config.toml
model = "image classifier"
dataset = "capsule endoscopy frames (Kvasir-Capsule)"
train_examples = 42238
image_size = 64
crop_scale_min = 1
horizontal_flip = true
color_jitter = 0.1
targets = ["finding"]
num_classes = 11
arch = "swin"
norm = "layernorm"
norm_position = "pre"
activation = "relu"
mlp_ratio = 3
head_dim = 32
fused_qkv = true
bias = "none"
qk_norm = false
layer_scale_init = 1.0
parallel_block = false
inner_norm = false
moe = "top_k"
num_experts = 32
moe_every = 2
expert_mlp_ratio = 0.5
experts_per_token = 2
shared_expert = true
patch_size = [4, 4]
conv_stem = true
depths = [3, 6, 3]
widths = [64, 128, 256]
label_smoothing = 0.1
loss = "cross_entropy"
residual_init = "none"
optimizer = "muon"
muon_scale = "match_rms_adamw"
lr = 0.0055
momentum = 0.95
nesterov = true
orthogonalizer = "newton_schulz_5"
adamw_lr_other_params = 0.0008
steps = 7400
batch_size = 512
epochs = 89.7
lr_schedule = "cosine"
final_lr_fraction = 0.01
warmup_steps = 140
weight_decay = 0.07
adamw_weight_decay_other_params = 0.05
Rows from block 6, named by matrix and row number. Rows with one number belong to one neuron. Each number is 500 + 25 x the weight over the matrix's rms, rounded and kept within 0 to 999. All counts start at 0. Numbers have three digits each.
# fc1: MLP up (model.blocks.6.mlp.fc1.weight, 384x128), inputs 0-127
# fc2: MLP down (model.blocks.6.mlp.fc2.weight, 128x384, transposed), outputs 0-127
fc1.31:500517509563502505524528546536468497561515455479468445455507453568471460481529527492506488545477552509506477488495480508506500501582474487481457526499544513566519499502433551499479517497470503544455470489495521553500482543475557484419513504473529512529520509519488427494460445485477518477487517528530532505524483474447427532475485499490455479509520498447487521462497524506537539442562
fc1.32:498495458504492484485501502502493482464502502514508466494496505469473485506512529509495520538517499506505507475471512510537482494534489498476500521541480493493502505501487493496513522505525468498522488516542537496510501529536510486482524488537518504553471512487509518542476486464502493508499477499471477519475467487470513514487495512526506508488518487510494501521505470519483508506483
fc1.33:482501504541512522497527526524551539486528532482450469505509548511474491500512517466504473524467499470515499515539481484470503471455508529449530515473554488472493526504461528479531492542484482493521515535514535474482484540495496517516509469516493486500456489471479556537452497482523513503469534494571497481451498479492494504508494477513464486497488483520468495484504498511453466534521
fc1.34:510468515510561554469504527514489541500496440541440490509496474507488462494493457527460535515588490503467497463514487446424489517512476436470482487530491481514502542542483467411484473506500567480491496515465480463577465577474465482516494471555547471544525481527470480515528529476491504521495545497516559461494488582519484485511440495522491497521495511561514539470475459555546520481501
fc1.35:455510560551446487496452494494473513488483449485529513484492442475429491485501515460486461472451527493546539484488518498461508487478499475521568523525526533504489512489496472518505500527500491534532486516485552535502527466476508474515479491516567503495504531499506518479472496503513499530544457532539508502510476442486500528458550534548484538495487510422515508527476466561505464531504
fc1.36:497521524469481499510508473523420450522517490533512482504481495509505522487495469484492524544491519481490481497469475496534491489459474507501505468473523515487531497505497470511511531554488490478499555521534482577481495532495508452514503466475525555490429479503530533535502506514505489538473473542508515478491476526497541536538479490459442512490466519508468468489506509502514493483537
fc1.37:501499486513500491498500517515495503518502497504505496476494497498506516502509490489504508498508501478494508500504516504503502495507498496490498497528506509495488498496487515479497507503484497506499488504486488512486498492506512500476505483525490492481473519495487482522506487508504510513498528509489506502507487506515510493488495495503500499492473502501493507493502513501501490505506
fc1.38:497480468491516496527521507495498508486490443531501478463479530481509500482497538510476477525491467504507521498505526473484530482463510502494499486498481469472498475484484493570506514505484468511468522480521474487498520497531501505491530513538510508486497476527488520532498503509500525498488525500507509490491497523505484498501535484498497511484557475496497546481524483505498551506508
fc1.39:518523505492495451533484526526441480485459515555561533509516492514489477454503523461427483506497442489495466507496476441525541544466485525456548571484514489547523503508508495556505464488522460474491502496552524477507490483534537500472507517563490503492517492483498532534473488500456538472548509557463459501472523561494460527464467447470502480524470508498540490504505510487526524498522
fc1.40:503505500514492515499487512487484494512506483497510483496498519481485513488506485501485477499480494516484506501499512488518517497489504505474486516519505498495493518496504515508509493515497496510490500506496513501500496499510533504503503492483503498517502522478509494523482501491508506506482483501488500496512489509511493492504480496506489486496499501525499529487512490495512507495486
fc1.41:432506515506490506496513472519511501473494465541511480481504479566514538511501540509490489480524504510543440475502498513525582513475467476536553474504461460491512493541500531507519538503478472496520486471487525445533537500471525493495511485528528501488497513484494476462459451481492501464483504486483507545532480508498491478511496477513519513463509538496519461488445451507548476510475
fc1.42:515505491509499515506539506500512515501505493506500468526531517477479466532473512523495495526515497520490524477494466520501507522495491473529463495509524498513468500515520508485503490506466514519493540518481571448502508510504507483491498522492490487508496512480521481519471525496507498523500491507473515511490485497512492515477502471485452503472543503463510504453506505496505480500485
fc1.43:472516530527510501500500494516472491514532487530507525523450485488485517516472524502484509504482512556497503514486513491510499501489512481480473499485511449540480480485500521464475499479460511505504506506516527499535486488506495520449478457554485514521538465489489512546514476481489523481509541504491520539492498490493511500517509540450511492488474517472520510492510452471530477507502
fc1.44:492500534520482492582489473557499535492501485490505476524496499477459502512533497513505489487530453509559453513510524523509525467525483492574548488503526511534490472501533536486504513509429519515510425473505498496525507504496496511521525470544503489503468474523443526464456528470504485500525538509478509530488430533503475521464475505478497506450508472501489508546493462521483456527528
fc1.45:489530514514474505508529509530464553487539498470490429495501531482484496539530475489475477500484468529488487464523496538515527522533535455505481489457508456516523479486501552473486525480488485551487483493480512452528537498505504501519464464482496495474450475507553489477462525526424523515504452517505543528505488541446483483539520485548539524508516467497533481502498498502484512538473
fc1.47:532471517516488441540551485478515496514468529536450520454560500494557516500482457447540498485523498475446501559460499535537521536465484491518505500507566577492496530481483488488561587471494475502490534502526558477464527527488515533475480534542544474519479511491520456505512487493511520459443451453535504536497546509531443446453465497517554513432480507479468546548500407530457445425467
fc1.48:529482503487476532473509512538434506436508517463521459485482483490506508472485518484491485522530490516536534500542494464510499512477509500431483502486500509500513478474489530495508493521533541497559524481522505494453519531529515528458495511496547513539514463483486468517476488469475505485487462489561526511483522529534474479503489486502495514542519518500494522515470472520499489477507
fc1.49:513485503498488515600524533462513471492528494499505523487454531484508484500464530491504561517516469546463440517472420486542484528496502570550555510490454500486521465547432479499504490487549507507472497526479507492547500490481516485463467478487543496495463542505509461483489580490439529509552516468465476507515491532472496515481486498511448489435460479491478520522517527485450492535579
fc1.50:473482477501512505494502493514512508477520505502493492522510460493509494479507493519517525518505491493501498510524502502500493517525515490498480479514511486528502494529520512481501499502493500483457512498491511494482480484509513483530490494484522518495460470498525521511483499503503499495516492503486494520506494532509512499499509530512512468494498524515476510472472469517504488505501
fc1.51:538441522534492502472521468555462443475475525535456523450524488449504535506524501464514516460485467503505453521507505481492517546490488498494536482465487544556516577475471520528505482480533502490523481481477508476502500501525519504490490521556515544504500480552456530549495456498487482469505539492499504483461472492507502560493513537485495497497479544484506488505483462495470541530514
fc1.53:482511491492501502528492520527494469522504494491452502517501529511526469507476509517472472537510526523478503499521511499486454500497466495488467525503519489520458497477520575450456494450515511496534513536530506482493475474504484507480531485530490525478498531483484492542523531506531492482476464504472510507498531476489485513503543484502462510493530512456493511470463518522504492571516
fc1.54:491493511516491489486510515535489536532518515481502497477499472519511509513507508531489497464521516523484527490520504468517506512461529507500490516501498512506485454474499520508503483482500512498479510512522486505527530503521527461549514504492505502525456497461480539459471501508496526525518492483462477537486490467487494502526503486520469484507518485471479482478519476475492501518524
fc1.55:454479548481461532504531509469430532452465511527497488507524507454516448514511503484465485486504512547517468577509528511515477493463446524495485456523479476507487486512456541523531517561552513481484467475525487503476460525501572513518489508470484487534468510574510521416534554500511481481490470500487474504500473493522480490474589497517458526489513506520526410530506493513479504515476
fc1.56:512461508506476503479510476496497485519532487504494485500481512504485482516496482472483515511504499513490461505508514515480520511486519509522487509497540523468516512438518506514510508508521522517511494478487523501504482493493501514528485509491509507479490461521493473485508495491504544458497519515475501510479516499473495520476511488507503476495529502497498492490503482500526532516506
fc1.57:524494504560539509524537543504471475463499469514518450481510526465531431508578527454524543487477489559568517483474472540510516503475498477551462512549519456504446523453528474491480508500550534447535510528526545520534455478411561456501457496495476486489498518571499500485478490442452418467526513480500542478480505493572540503487502514509522533481475464460507526485533495433513506490547
fc1.58:474511501500497507470513490510480499490499460532504486496501488509494505512476509486508502506503498502477486511541512509485492510514505526529514482512493514506500488494504488505489463472509508511508502482533505507522501475485505509491504494482530491552471492495504519503495521502516516486498488513494499490500475516482512504508510524504524517507507516509483500465496486509506492480490
fc1.59:492545512498521501500514491512518473540522508537536457497520479494465503467473463513471535475528512480470468499511497510495512521441526538570518459483475520503493504492529529501527510523488525536480467535515502534528478509541497485506510482462491481474473505505452483461506476488500532468522495483492503513534474515493527492472490515509518496530508536445447497471460468473443533557506
fc1.60:549487504514451515506502539426502470494487506498553446438454502499507502417495554479460517561514496499471502472452473483519453513508449501482517480492540479517532503563520479482503496545520508543478516469533516464504538536556530522520472522525510538450529442502500482532550552494482481420463530566506510555487531499461505484509479442517524497543539477468469501482517486506451483517520
fc1.61:478486483492511535489519477494492517510499506513485478486524496493473514453513495511509544466473475485474502483512524498475531540441493517490476477528517484521486526480488502508503490482516513511506492520507508525497481473488506514507496501496480496501486514482482516501512502491518507507516520478487528484455472491525516510469508499515480513546484513500497506501498504511503518501456
fc1.62:512527482477462503482489521465497496536503483524510500489506541477503499504498503523498493515525506483547513516504509489481535491513502502502498491495507498531511539461513511478493481530523505492482469522539524486492479519492516535504484467483484521504494472494516508508504496493503497497521492477490499546486493517493488515470476495495493494482481522500510546502514493490502485501462
fc1.63:521485534467516476503499481526462527505498488527526493521532531488513496508548542515471494464472505511540500471505462532521488509483515493506475512472474503507512542482479494499472487501474523506473483502484530497487512522490523489513526497501523510523468484484479494526502513497500460478526472500465485479442457496537547491497498488487466522489539485497516545514471500512478505498471
fc1.65:520513511500493533463491504463501512501484459519510477464498513471482512500502466515473539529474529480458507452495462523519483515488530491521508529454492544523507508490519493489496472489504525494494511541517440490558523508483559508491483496449499502489530497465506467543439523503528495543486503530534550509483466482472495524456520566505507502475493445578487480462519514510485472514514
fc1.66:483499495484502533525538495515477473484507486470521496523518487488505459517501554506477503526495504496485477503504488448538499511479502528507525500513501476492517488499505493521502514520476483472508492500512470467474496512525533519493512496486496494505517472517494534553475475487500503490497502485495504522509526507494481502521542491496515500516508487499468529529520497480524471508481
fc1.67:503506473482465481508481503495464491477487466484497479472523533496496490514506494481473537539477536524562479495485495495480506478525529453507476504520500464506512494530463512514534485538509526487486525497484515489504504480502483538471536468502538557514549504516481493504464505462486506514521519518457529530476486502505523471497531502499493470507485535488474512513509467526509530511477
fc1.68:466486509461488472470468494499513527483505475548499504476518525530478490491459565471485548514517507438522524526491475494553441496479449465526496489501566529482528495527508474475520525446463539540478543529513518448482527472512518508525530464496523529527483546434503489501498523520497525482488510485499498512502566538491535467494478492525494513483496493501495454474468446525493517438561
fc1.69:498487531510552478473514527510494474548550470506490532519498447498498506526541515476477522535494511530520505542491445502497533510499497491521467487483471484484468518511462504487494496494522526479459455529515489499514477526467514476511494494536519504480511522499521480502474521516527515498485542419519505491491508489477489489483467487531472467508475512491537494530526489518494518489476
fc1.70:494529536561566532547488488475482456469517510521461448513514523527531497501576504474492495483475511440524511534535542517533511568488496523464507511470506465478541471545504500494451477466500485483545539501496502515541474476466480508440503482491497522482459475462500475515474518500508500452453522542491488514483447536476532509505544493522492488497466531509468488471483493497523431506497
fc1.71:468501505510513476497502545512536495505479502512497484484499514481479481515503507498488495474510492485547498505480458473494511491503487500519494484471506466510512485529508505501508520524515504524489492495501507505494492520484498523501491516527494503476497477491498528497473483498496478497481494510501501514486519504520502486515509514526494505494475510518533465485482480509517497516512
fc1.72:515491568545495485500491453539462494507465508525492482485499489484526461516470539473518486482468512479486486505496541519441500498514486500485506535505513495532501513474481523480500521495520455460502483494527510516513506482515551524506513506502535501518482487509556535524491458491498541496474518505504512518465453509501504517462505445516503460510484518529485533565525460518490480500496
fc1.73:436497488522433475522497505463541530501477503511500477524496484530516520523519552443500460498462495465480482460486494513456514474527487528540450482520520513485467527476467531506500479506502488472468510482471514558519518513485491504542515447502524471485459457450529510515531487493551532543491539484516534522496532543526492528544505492493502503530490467484520531465500474467515555531493
fc1.74:496528482487478514502520519470455520489497497477507477494484508478514523501485497476498479538496488507495534497491537474462496507480452497509493507480481514506506512507507535477465511536501522487517489491506493519513535516459564493522496524506519514524485475496498502483499470504519503509496520519511509531486523523470528504499528530477493512518477507489473475504467505469427528513528
fc1.75:490508500496520498506488513509474494478489454489524504466514475502509519487494516531498506517487495517491547511501484506533495477495489488486539492473528478512494481481458515452481503472518517468492510509518504508489488475508501506486500473507500494501483493508540503501487519506488544476501498464492498489505494518517517496480503516519513523467497493517496519519506507494503510511520
fc1.76:491491507552493455516520503501466510479493497546521529545503461526470522527547520465438477473458484534494498476502503535527491552492538478481524486526480478469446501444472505516507441527526449522514517542538520541526518520520497487493577515498521475490434549455550480521531466495490556507487463449533488529488457504470490499489511503458517493475525554521528520502470507527509470468464
fc1.77:477466498498493543530498502511479462476512532505526497464457515476467518444514546533471519516478471504494474503473496513496505538461485533478508501479521485489520501493479507517481535509511479470511512521522483517479452506507498520500497513529522518498520505481490499533479487483498498495511490473514486545482485472507523484502520504482506551523511524483461494521518480529502524514522
fc1.79:518466500476496439511509510491455467514508489503532492485509497490555516547523582527492457553510493504500513504512496543506541471492480453468514478493511525489506544441537490481433457491516467523490496525539490448481445514515464530473503566480491547546505489518461548459475558495552529531473451478441464498462528538446456517460479540531463445561522480524493527468517479549479512534431
fc1.81:520469503476482474513464585519478536529473507534455460505498464463460459465546495497475493496552479438555506502511502508553503491521439520537506519483523448559559546517506469446473509483506476466492502483521515486482511493467545548540471506510469519480477519501537521507454476496489485528489483555480513455552451537486493469538534486524489513466524475504481541479473485482514535482546
fc1.82:497492532509457497504505518480501504487490481450484535495510476523461490506546496512500501499488548473519492510469460485480451536488501529550507499519505520473532503521496502522475521523517531549492518485505526524525517493505536521477484504466510515470499482523481519491487512505514550514497486445466470496486457488494539489522494495535469543479500496453480512463495478461498488517482
fc1.83:507542509504526510504506541521494479528511512509510495494499417518468468446489496494527539484501533498496479489474484534512481482449454503538477460504532527540516542501505484493513506479489496491518516540524494457457484519494536500484521509468526500509451510534513466526464497488461460473514490517510473490571492500486499523537479527513474512509476496505499495432513478482486538497567
fc1.84:510497503482507529493561575463511521510473524495456471506513468518494487543502557469508514492537466464471459466519457521510511507506492495507502437445500470471467439531519512527448524473470486505489535471544506529464478411548525497552504542472542543516503501444471475536524467521513541558482478527503511511475532501505532497459531468498471491476482507552504514467494500503489539494531
fc1.85:479503486517482483515499505508496510497489457507519517472503499502505522476508517504476509503503499504491484512520495508515493474482500488504516509508509506494489507493536501517472521517496516510504492527480473508503490481523506496505502500525510496473498506512503501520500492504497473486508529496502501484489466506479479517495540490476514506495487480524526510487492496469510483488506
fc1.86:523558434528422533556556481449466417448483499508507520456497504479487505524469440432590539587521452523531492516446513461529525529488515493535496496502512493450487506511494515509517527528513507455471507492529512485494498533503554526494477456365595496513486484530518509488493526505496531479550508469501440533555488479507454454476526518497472474537526535473554484490433533508433535496456
fc2.31:528502503522564497483491485467558460552476470504458489522531474502547519476478513496523548447579486443484478513473501477473482499496481480465527532542495476537541513400501488578444542460472480473477464439453517542580490502522511488500543526439498474494470559543487529496497475520502472524570491471551519512483432507504434476500557548486498546513507480491530531449503587490492459472505
fc2.32:485511520484492497504516497492510516467518510474504506495510503555494477454530498430505475488545490510486477495523495521477493511502482546491514492505460514499487507499492541479504483489528515485485507541477501481492489508478494529490520519491479540538464476511490474495502481519468496487481514525520497526519505513526443474543510510521516477495487486497492530476505557491489507521488
fc2.33:555530497497446487543501484511500483509514559511512530486541480496505487550506508544512475423544467536489521509528478537527463501482521489499465517474449515485493501530485492521504493447489472528472512486522510458523455508554495534493510502531487542546442498445451430517527504497506492542555474505511511478493478511516491496476468472454501485484496500549461502468529525482508531490468
fc2.34:480472466495417593512526524572514472539551509489511549499523499521515461531502538482496459503506514546414540546516474510537525528506511452511512517497515496472473510497496471498506464558451484471487516517551512473422529437475514530478546526498441499504483475518521542498515468435534475531498529454491521468466434426509517504492477477475455499547503499456527479457520524526527544513513
fc2.35:501497490509487468488524522490512454451482542479474535476501454497537506520562495477461543480548459497518526469469495501483481458515544539517520561554496484521534447507499479478460490502504488503458535506535483451500508490507491509495491487510523512533511482523480520519492486503494520509497477509515473484558450527520573469540503452455508529474511491502593503439471474519543486474488
fc2.36:509487482535529502454475534467568499544477505534513525540479497516489455540508509502511497487514481485471549512485533463499547433515506471493493464479531477532472474534528507464483507484470475466519509544506492452499521480498532533483535516472461481490526461520472487470432519508502491497516499481448519520494544508514507480466572543525467491501513528497481545504518522499464475493511
fc2.37:499487494501508510498503524522514495492495528476489486484494493512523481489509474502506489486495508497513499508513497505509490487485503508484478495501494466497509504495492536492494485521493494514515503516512517507503467512485493509519507510486503494501495508513507506500484502490503503507484504502504501508505487490499502502503497502523484508486491509503490507507507495496498497476504
fc2.38:508514477507495515487479504485534516512511523523480468513521521526515528452497518507481477461556521493487506490500496525486474487493497521477514503511534450488480524529476478494507487515495479499495498497500494504530507494433504534508487489499513520511491490493497473553509499494471515511537558506471509474452505508482508514490508481486464520487470482497529498533505504512486492496494
fc2.39:524508483483526521453512524499520486476511520547523506574516515493564510514460504504474520478444488432524476526484491497477503492454486490513462469502502439498477474527463449495523481496522462474514491541447476534526525481468510544509494569497466515500499501505487477539491526504520487525513489462496472482521498533493528481518505472518494520503517460496484498517547508506526526459495
fc2.40:487498496499480499493506498518494503491486497505488499495505490501496494482514498512509526489537485489523500507499492519490502509492500527496505490512506488518501465497481472506512497498492482509495501498514510483509515506480501484509512493521535500483498502528504501498501481490489502514503531488484481501503485510485529513488515499486508519508487523488464497503471517501508484486514
fc2.41:497555487535475489530497528479441494502523487518489503513500469509482535480534495500498450469498495478484473497491512487500508440483465494552548456470570520518533525534526497514486489500520563462497493474558516447497487485512481460500540504491514459519495472499457557547515505489498441516473480535518504514459554494498519489518534502496493443477476462472465534509478467548544522503498
fc2.42:503480503505499487509529491493507504514472513486514509513503485479476485482488481505479507499530511508545502503495487522472521510476502505465530536528498520501527460506493475497484512490541497513490493520493517513519518470483518485512510504496502548455461495474483476512509506481503510514471507466512501522476487490511532480517518493474509493487488503490523503534484511484549491504475
fc2.43:497524529509527539524519495529498501484511464479497460514506503474504527487527524480485503487500520491504466518521494479487501492513502519533508500498467472491491503504498500508496528513503485520494496445494552530511490474516507466534486492487539488489482565463462516521472536521496520523551492509466501460493495486483526508495494496478470507497495500495504498489488472442506525492491
fc2.44:496494478459460467470488504506532475496500506459517490484474517456520553476482468541482495518542515527412464507453512506525437556567533488481482498519517435541492512528540527498542506482494533457497482522492498506464457520496534473521512467461456573525513547493532556467504486523503498481514474507496540542479516476518514497453532432539504513496522459525523505490525525467510493484505
fc2.45:463511450533542458460484548488470485422538491488517509440492522551493505475480519504495521492531462464510480526488525478495477487520488476496477494564577517475507541432522536460422449522493493475502525523503443527454490551511499494443499480547545481466477476470531450522529521464528512554510505485480550578519527551515531500478495471490465483469527555483492496540481523494488534513533
fc2.47:469500542484498512506514487493526521495530499524535558493494524506459472545488507536469454503472490548478434530466465523482523459570463471493494486502522447458509498538492527481507473546479483503516492509550518500535537464497543505498509544539480495543524477528493519514512544477491427475522541477491555506475513441506462519542413488552486474507513549457460451416508495468516494502444
fc2.48:543466500514446482527443459490490540472506517505492531465533458502494531506512466466546502501470499496465482483473470505466516498502535510462537515492501506507463478504510497536506485543511490501430515590503545482503553505482461525497470522499509510524478492497499520523562484464498518503514541459475512494510439533492507501489487556495546475494503502458502530507491467517458516501520
fc2.49:483502515510473493495485482535463499516509527527513520574521512562527459511515504516518521526448479487463455468453508511519531486515499564490473502480543507474484488527505510548483523465505566449543472496540516522486436513513466493467488493538504465520536497459528462548496443524517445430545440440485530447520488484515506531477460559507504507515486507460535498517492507453493498513522
fc2.50:505504519526470515511524516481482508491524492491496504482515491515482492499503523519489516472495492529514572470529472531460506483515514474504498474478520518486498490508480512520493495481494501462509515468467499493499462460495520506492521496492488514502495479491474529490500516484505503524498471507536507494495499495500486539494514522534491516524533529513483494524507497490476483523481
fc2.51:480520498473502490490514503501544454503513466465503513495495510494523554473464486487491523480495511529460470525513470494519510470489484483521498509443461483533506496482521443490525509475463534492520498487542512560481482501527505515497486527494525546511476445436517458528526458535544523485499502496506471471465575523496544488560495525450506507482504505495474521525527528527474489482499
fc2.53:537508546480492503506497512501518496500529493512520506461511516506494505518516476495509479465486486523497480483479467436506532459501499503488500499490504502516482527536496497518514516471490454503496463495499520511515514466496467534523500504460483527483507483460479524466492473498534522487484491520527517538512513480563512462504506534535519456465501506491513484511498503474528502479521
fc2.54:477498509508494495510499490519485511510467487501512470549489523523487522519507470520502511517499481481501472487494543464510511503531454491517470534518505521488523510470517507480472524480497510506528524513479521526521489522502504499456493509488527530490503530481493484488488500492510474502520458498511497525495468495508530483484504507488501486480513519475508503523469494452483458540499
fc2.55:501513475504503482527515490500505524531503500532500486470461525464529511565524478549478508481486526511537516491488518561472500487470472499514522484523534569485548502497532505462472503505421528450501478469429488481475509533534504474499471520510502506508428502528466511481496498513468432473473512496499448472468474543517474501475539550540469516458560492576499523490480473573465468484551
fc2.56:486491505535476489509515471486526496514521566502512500488517487499493521485501504525518506483522501504505480480479506519502480514518505501510495483467473495544500517487543484518503484497490503504481491503519500489486503515515507505508495489510513488505482495533466494531490499528519496504525503462487478512503516480490545462544480529480485484505462476476511487512513510475523487489508
fc2.57:523555484554578521531511525492481490451475523481481513498526481533541486464516535567494456467467461476555531460533544432496516491549464468441526491517486523488494500439495545512487520471488537491510485495576499514540472484448481486515479483548532502490418526501491562440466523558517509466488476516421568515512520492529452492473524447469485512477465478500468516546519486463511555460497
fc2.58:501470493500502522487505513477518486514482512492514514495515528502497478511494496500468496513469513514499480484486505507514531510510467527491506505467495487495499515515534500496538470490494511476517489492507503493500508512504508514522519505485514498515495502513504467493481497476500507499525524501502505503478498491501481523477465539526508508488494497501487492491517469507492491500466
fc2.59:452500492474520514494565507527505533514486527510496529490532494501517490498498498483539457521484510513536487468497454478502521489494503501482492487477524497483507491504544465518494489457474506507517536479522493467438505485502517488528486515489550499473515520521541471486483486556503493495499502497509516501506502461514497479525470541491476458517505554530478490480494476470481490525521
fc2.60:484414508486494488466520491440552526507517496517469479563488473516507478489551504508478515485518478500561487454475486474532503469472472465518515523526530544479492512484552533503484520479517497470475524548511462471453484519484512485533524508574471445460445580520500513519489475470502514497494488532534448496496509530521541485486522556510533498482505513509440470588490507475484545466494
fc2.61:490524537530507491500496518512475484521478501484511496492519491494477486517489498513481504508472509459498527477501468460518506490500507507529503528503505494511465460493525495505534501472500480532500503492521510507472507489511516478516467469489486482462523493489508482525503501517510544507508473504496507478514491484485543493481498491487493447494536513540504491515502495505483491541519
fc2.62:505506501495510507505528496531520495506490490485521502500514469507515521500503465501515503513485523461487474481494513495521521551483470537489507497508494480494478512487487493508475504491494516535497491494491455479505525519496497494484506518494535493492529506481520509525512477487460518487457509474532519490505474510554495509483503509517526494496490514491477475511498506491508467490506
fc2.63:483557500529506514476488504535504513533486510513542478539490494476489510491512485489515470491508536522496525495514504493476502539526504519492526491494531504517516516498493488498466506480520489466490482516480502512476441466466496489503473509498485510500498502470509473524511492520481469547476520526507509517472472484473520487503492484499501472492463475504491505517511521491545505517492
fc2.65:515492501539479497508484524506529493473488491486468515493531549531517498453492490514539478525548461469475461467460509469499495549549495503457503500479484462475534524509518459488467495507485543475477501522570511544505489494480486529548497507482496507502528543516502471484507464540513532498497481520484503496479452478475482537518484523504510470500499509488470468472537472491511525481509
fc2.66:529510500462492513459509475506454477486504498495492513546551503477499500477468495453489492515505497469520493486526505492500511519496480552507506503523492508487462500510485493500522496518537514464503495543512537478519482542530502507506495498522471527499482520492494506480446511512504494487482503494477500473506520491507506494499488504471520523510500475504491476507530482520503515467480
fc2.67:521510499507512526494514489510490450537495509534523479528478507482496543495493573499485498491510518482490523527476528485487536546527445498484501450487488503491527479482516467523480547482475459472508478503468506544491521519496498474511478529506496478529480508495522538490440503503503486549487526494505480506517480478528480547511498516460464521513484515458564496514419492500463497498510
fc2.68:499543495451502514463495479483539455508540507502514457515464511524509510518478489533516473530516508521524533526504499480422490491467501467437518524528517492550449445515490532500524441501500516519506462523511485489499490430515529499507480482513507498521442546508550529467564511476522462502543464534540514530507504512505494495490493472507488499514521482463453471478577543485475527468477
fc2.69:449513454478524510484511524496504501525485535459538502469531489487493538482520501459505474493504483523489494500537479522517497470500460524477507554479527466500488496496486507472527481510478473505514505510495499510526496489488505480499491533504479511557506474484522534458488514550510455493533456545512486481503491485521460521515524452508516535526487533508472476459537525513498486463503
fc2.70:550501478489538503494543462500511454474525509504442451520541511513511528502507479460524579490467490452544545493493456457492510536505448503534466540510538537505532452505526464469537504477527466496526444508473519506530479473524495539489505448462524499536423558559486487500462485513495497544497506503535526491454519467505480471516511525501501490475475458490498495497543495519531501531524
fc2.71:521524512500493476502493469496514499515506531489519518470492522493524504503491493475495504497507519493470506482513521501493501505505518509487502503489479501486493520502511506512499490507497491500519491507513505494510502487493482507512507530500531480509460477510511475509496490471493489490493504497515491488528509492489495529507516512474509489483483504514502513466502483477500498533485
fc2.72:482524475493541525480545494529489536466503494480481532479515534494530492463509508509537498458482500533501459528499472478523535475480477508517454520468507494517490456455537482497512489467531493530504510511552498484500520497511514492502457532504501478476507525517491479524495521491526558497537532504511497451436501478501483533488494509472516518492482477498540461497535508484514498478462
fc2.73:445540499524496435519512493486520480513479489516547520476483525529509476471535523507474480531476541462510470495495516486498520467545542533449492487470469501539549510456539533530504524510492530464526521492547447479483480478498509461481547463497495495500512487485501537497491553456535491479485520510488522477453503489505484452507465471518486537514487473514492525542488457489493515538517
fc2.74:500527522527441478469501536499527490520509481481495529457506494499508509490535496539460550509427455499538465477475532477509496471501527485517477512503522516497471488478502548496503484499490498522481484514531498513500478484490495488511528500495502511523501507521479493517489473531520510498516508501538474469485475478480507499469469498475498471461460555523524512486498485517546530545500
fc2.75:497514479512505474512507491489519485518537527486489523516501498475495477473494498492533529486462494493492488470463470513493542479492486510505510497510519486481505521491519494494493508503540493497510542472502519494511486476470499525518527518472495501492489501451517481477496507531527480495499481491521517525497493489528482526514516506520464478522520505527468511510514453502497525518466
fc2.76:462480537533418471480484520493459454447499517503472472503497506508498478489510486502448437524479566559541530532481535545474536489459508510537495486520551517530536519512518494529474458558528443501518510539478467527518529481516493456517498457522495494545483476523496499553495567500519527495483519541424474472508519556454459533472476519491521464499470497498501446512511464503428463521546
fc2.77:492493503494501472505461510477491510481463496494537503477542511526484533496518526470495525515512515487510494509478459528495509491519525528455491489498509475506538474542521484503501509463491465506494491518488510476529484489448524518529487477506533500502498554487509456494476470529498536488517504520483506462483516488484513484514508525474476540493484506511507476514515504494508525495454
fc2.79:474468536478521487489515502511571549557466513512559507485533524504472435488526492477545486478476488476488442520473491514499553576527443494479564423443485531556488481515443475450537520483463504478467457527550446529542507510509502477484593589518499490500491567501546477503492462498466456521512435518477508474524432478479507485536505525518491496484471481457554475426498545469500537514519
fc2.81:531518496470460531458547515502540487524489570464486506511496531516480536535443467526499552515497478487460474518521515466521513501501524475518504544521473526474547507478463487482504498490444507529514510524488517461532532520493452488491543478498490491546535482468540489494493486488474485472501451524514471468459497525488523516489534521490509498467496520516527489479486517486476487518447
fc2.82:471494491504482489494484501509482510507464527533534453555527492516505473488448464480471488538520490469496472527505442495499521542518518476464476547495492486484505494518437497520469508521523478489498512527506496491479516510495514519499545493545532525504485522531486502545530500483504511500498502492562530502482519481494510518516463484470498510481458489487510523490465473477511486539505
fc2.83:535509527541499527537530502472481511464489504502508521517547507483567482552524464473534467464513485452502483471499525483509509475476520540507517544481541522491493538439465520507507505508417478493492504482522452516510470536477475501512514539467498514498462504510519507520504475500484477498484469495515469509538485476515478508475480519493471434477540600512489460446518488537448548503527
fc2.84:450523461467533521487452505509472466518485491487517499490544509455528506496513438487452515479538537513470456599510484526507529484484536519440497423548533500479517493512497496450534494505491511521491477529497499507452545493496486543516488490454515444513510475527518526478507470458552531526484502508510523540482478504516459493539471578520483514512456502538526469548504503475506520486518
fc2.85:497497482509509504487501522527492516489514510512470513513491516484493479479479499492497503468495492515529488494491502518473488489514473504532515480518500502509522511494506542489494506504496488508523521508480501475502500505507504483491520500520499477509482493506528490488505471521487542496501499507479497496497506514498500503477514490497497509500529481497499494494493512505497519488494
fc2.86:492461526487475461453511458520556511537438505506491478532513498455476459455479481493494461565497498473482511505442511429389542556518496529498534530490523516478482458497543531517488469520510500527454513528461482489438488529502522501462503524524508473482491574507503495504548498522459485464496469489527520515548479496563532503538500569544509509537466538521493493445524496474500454537524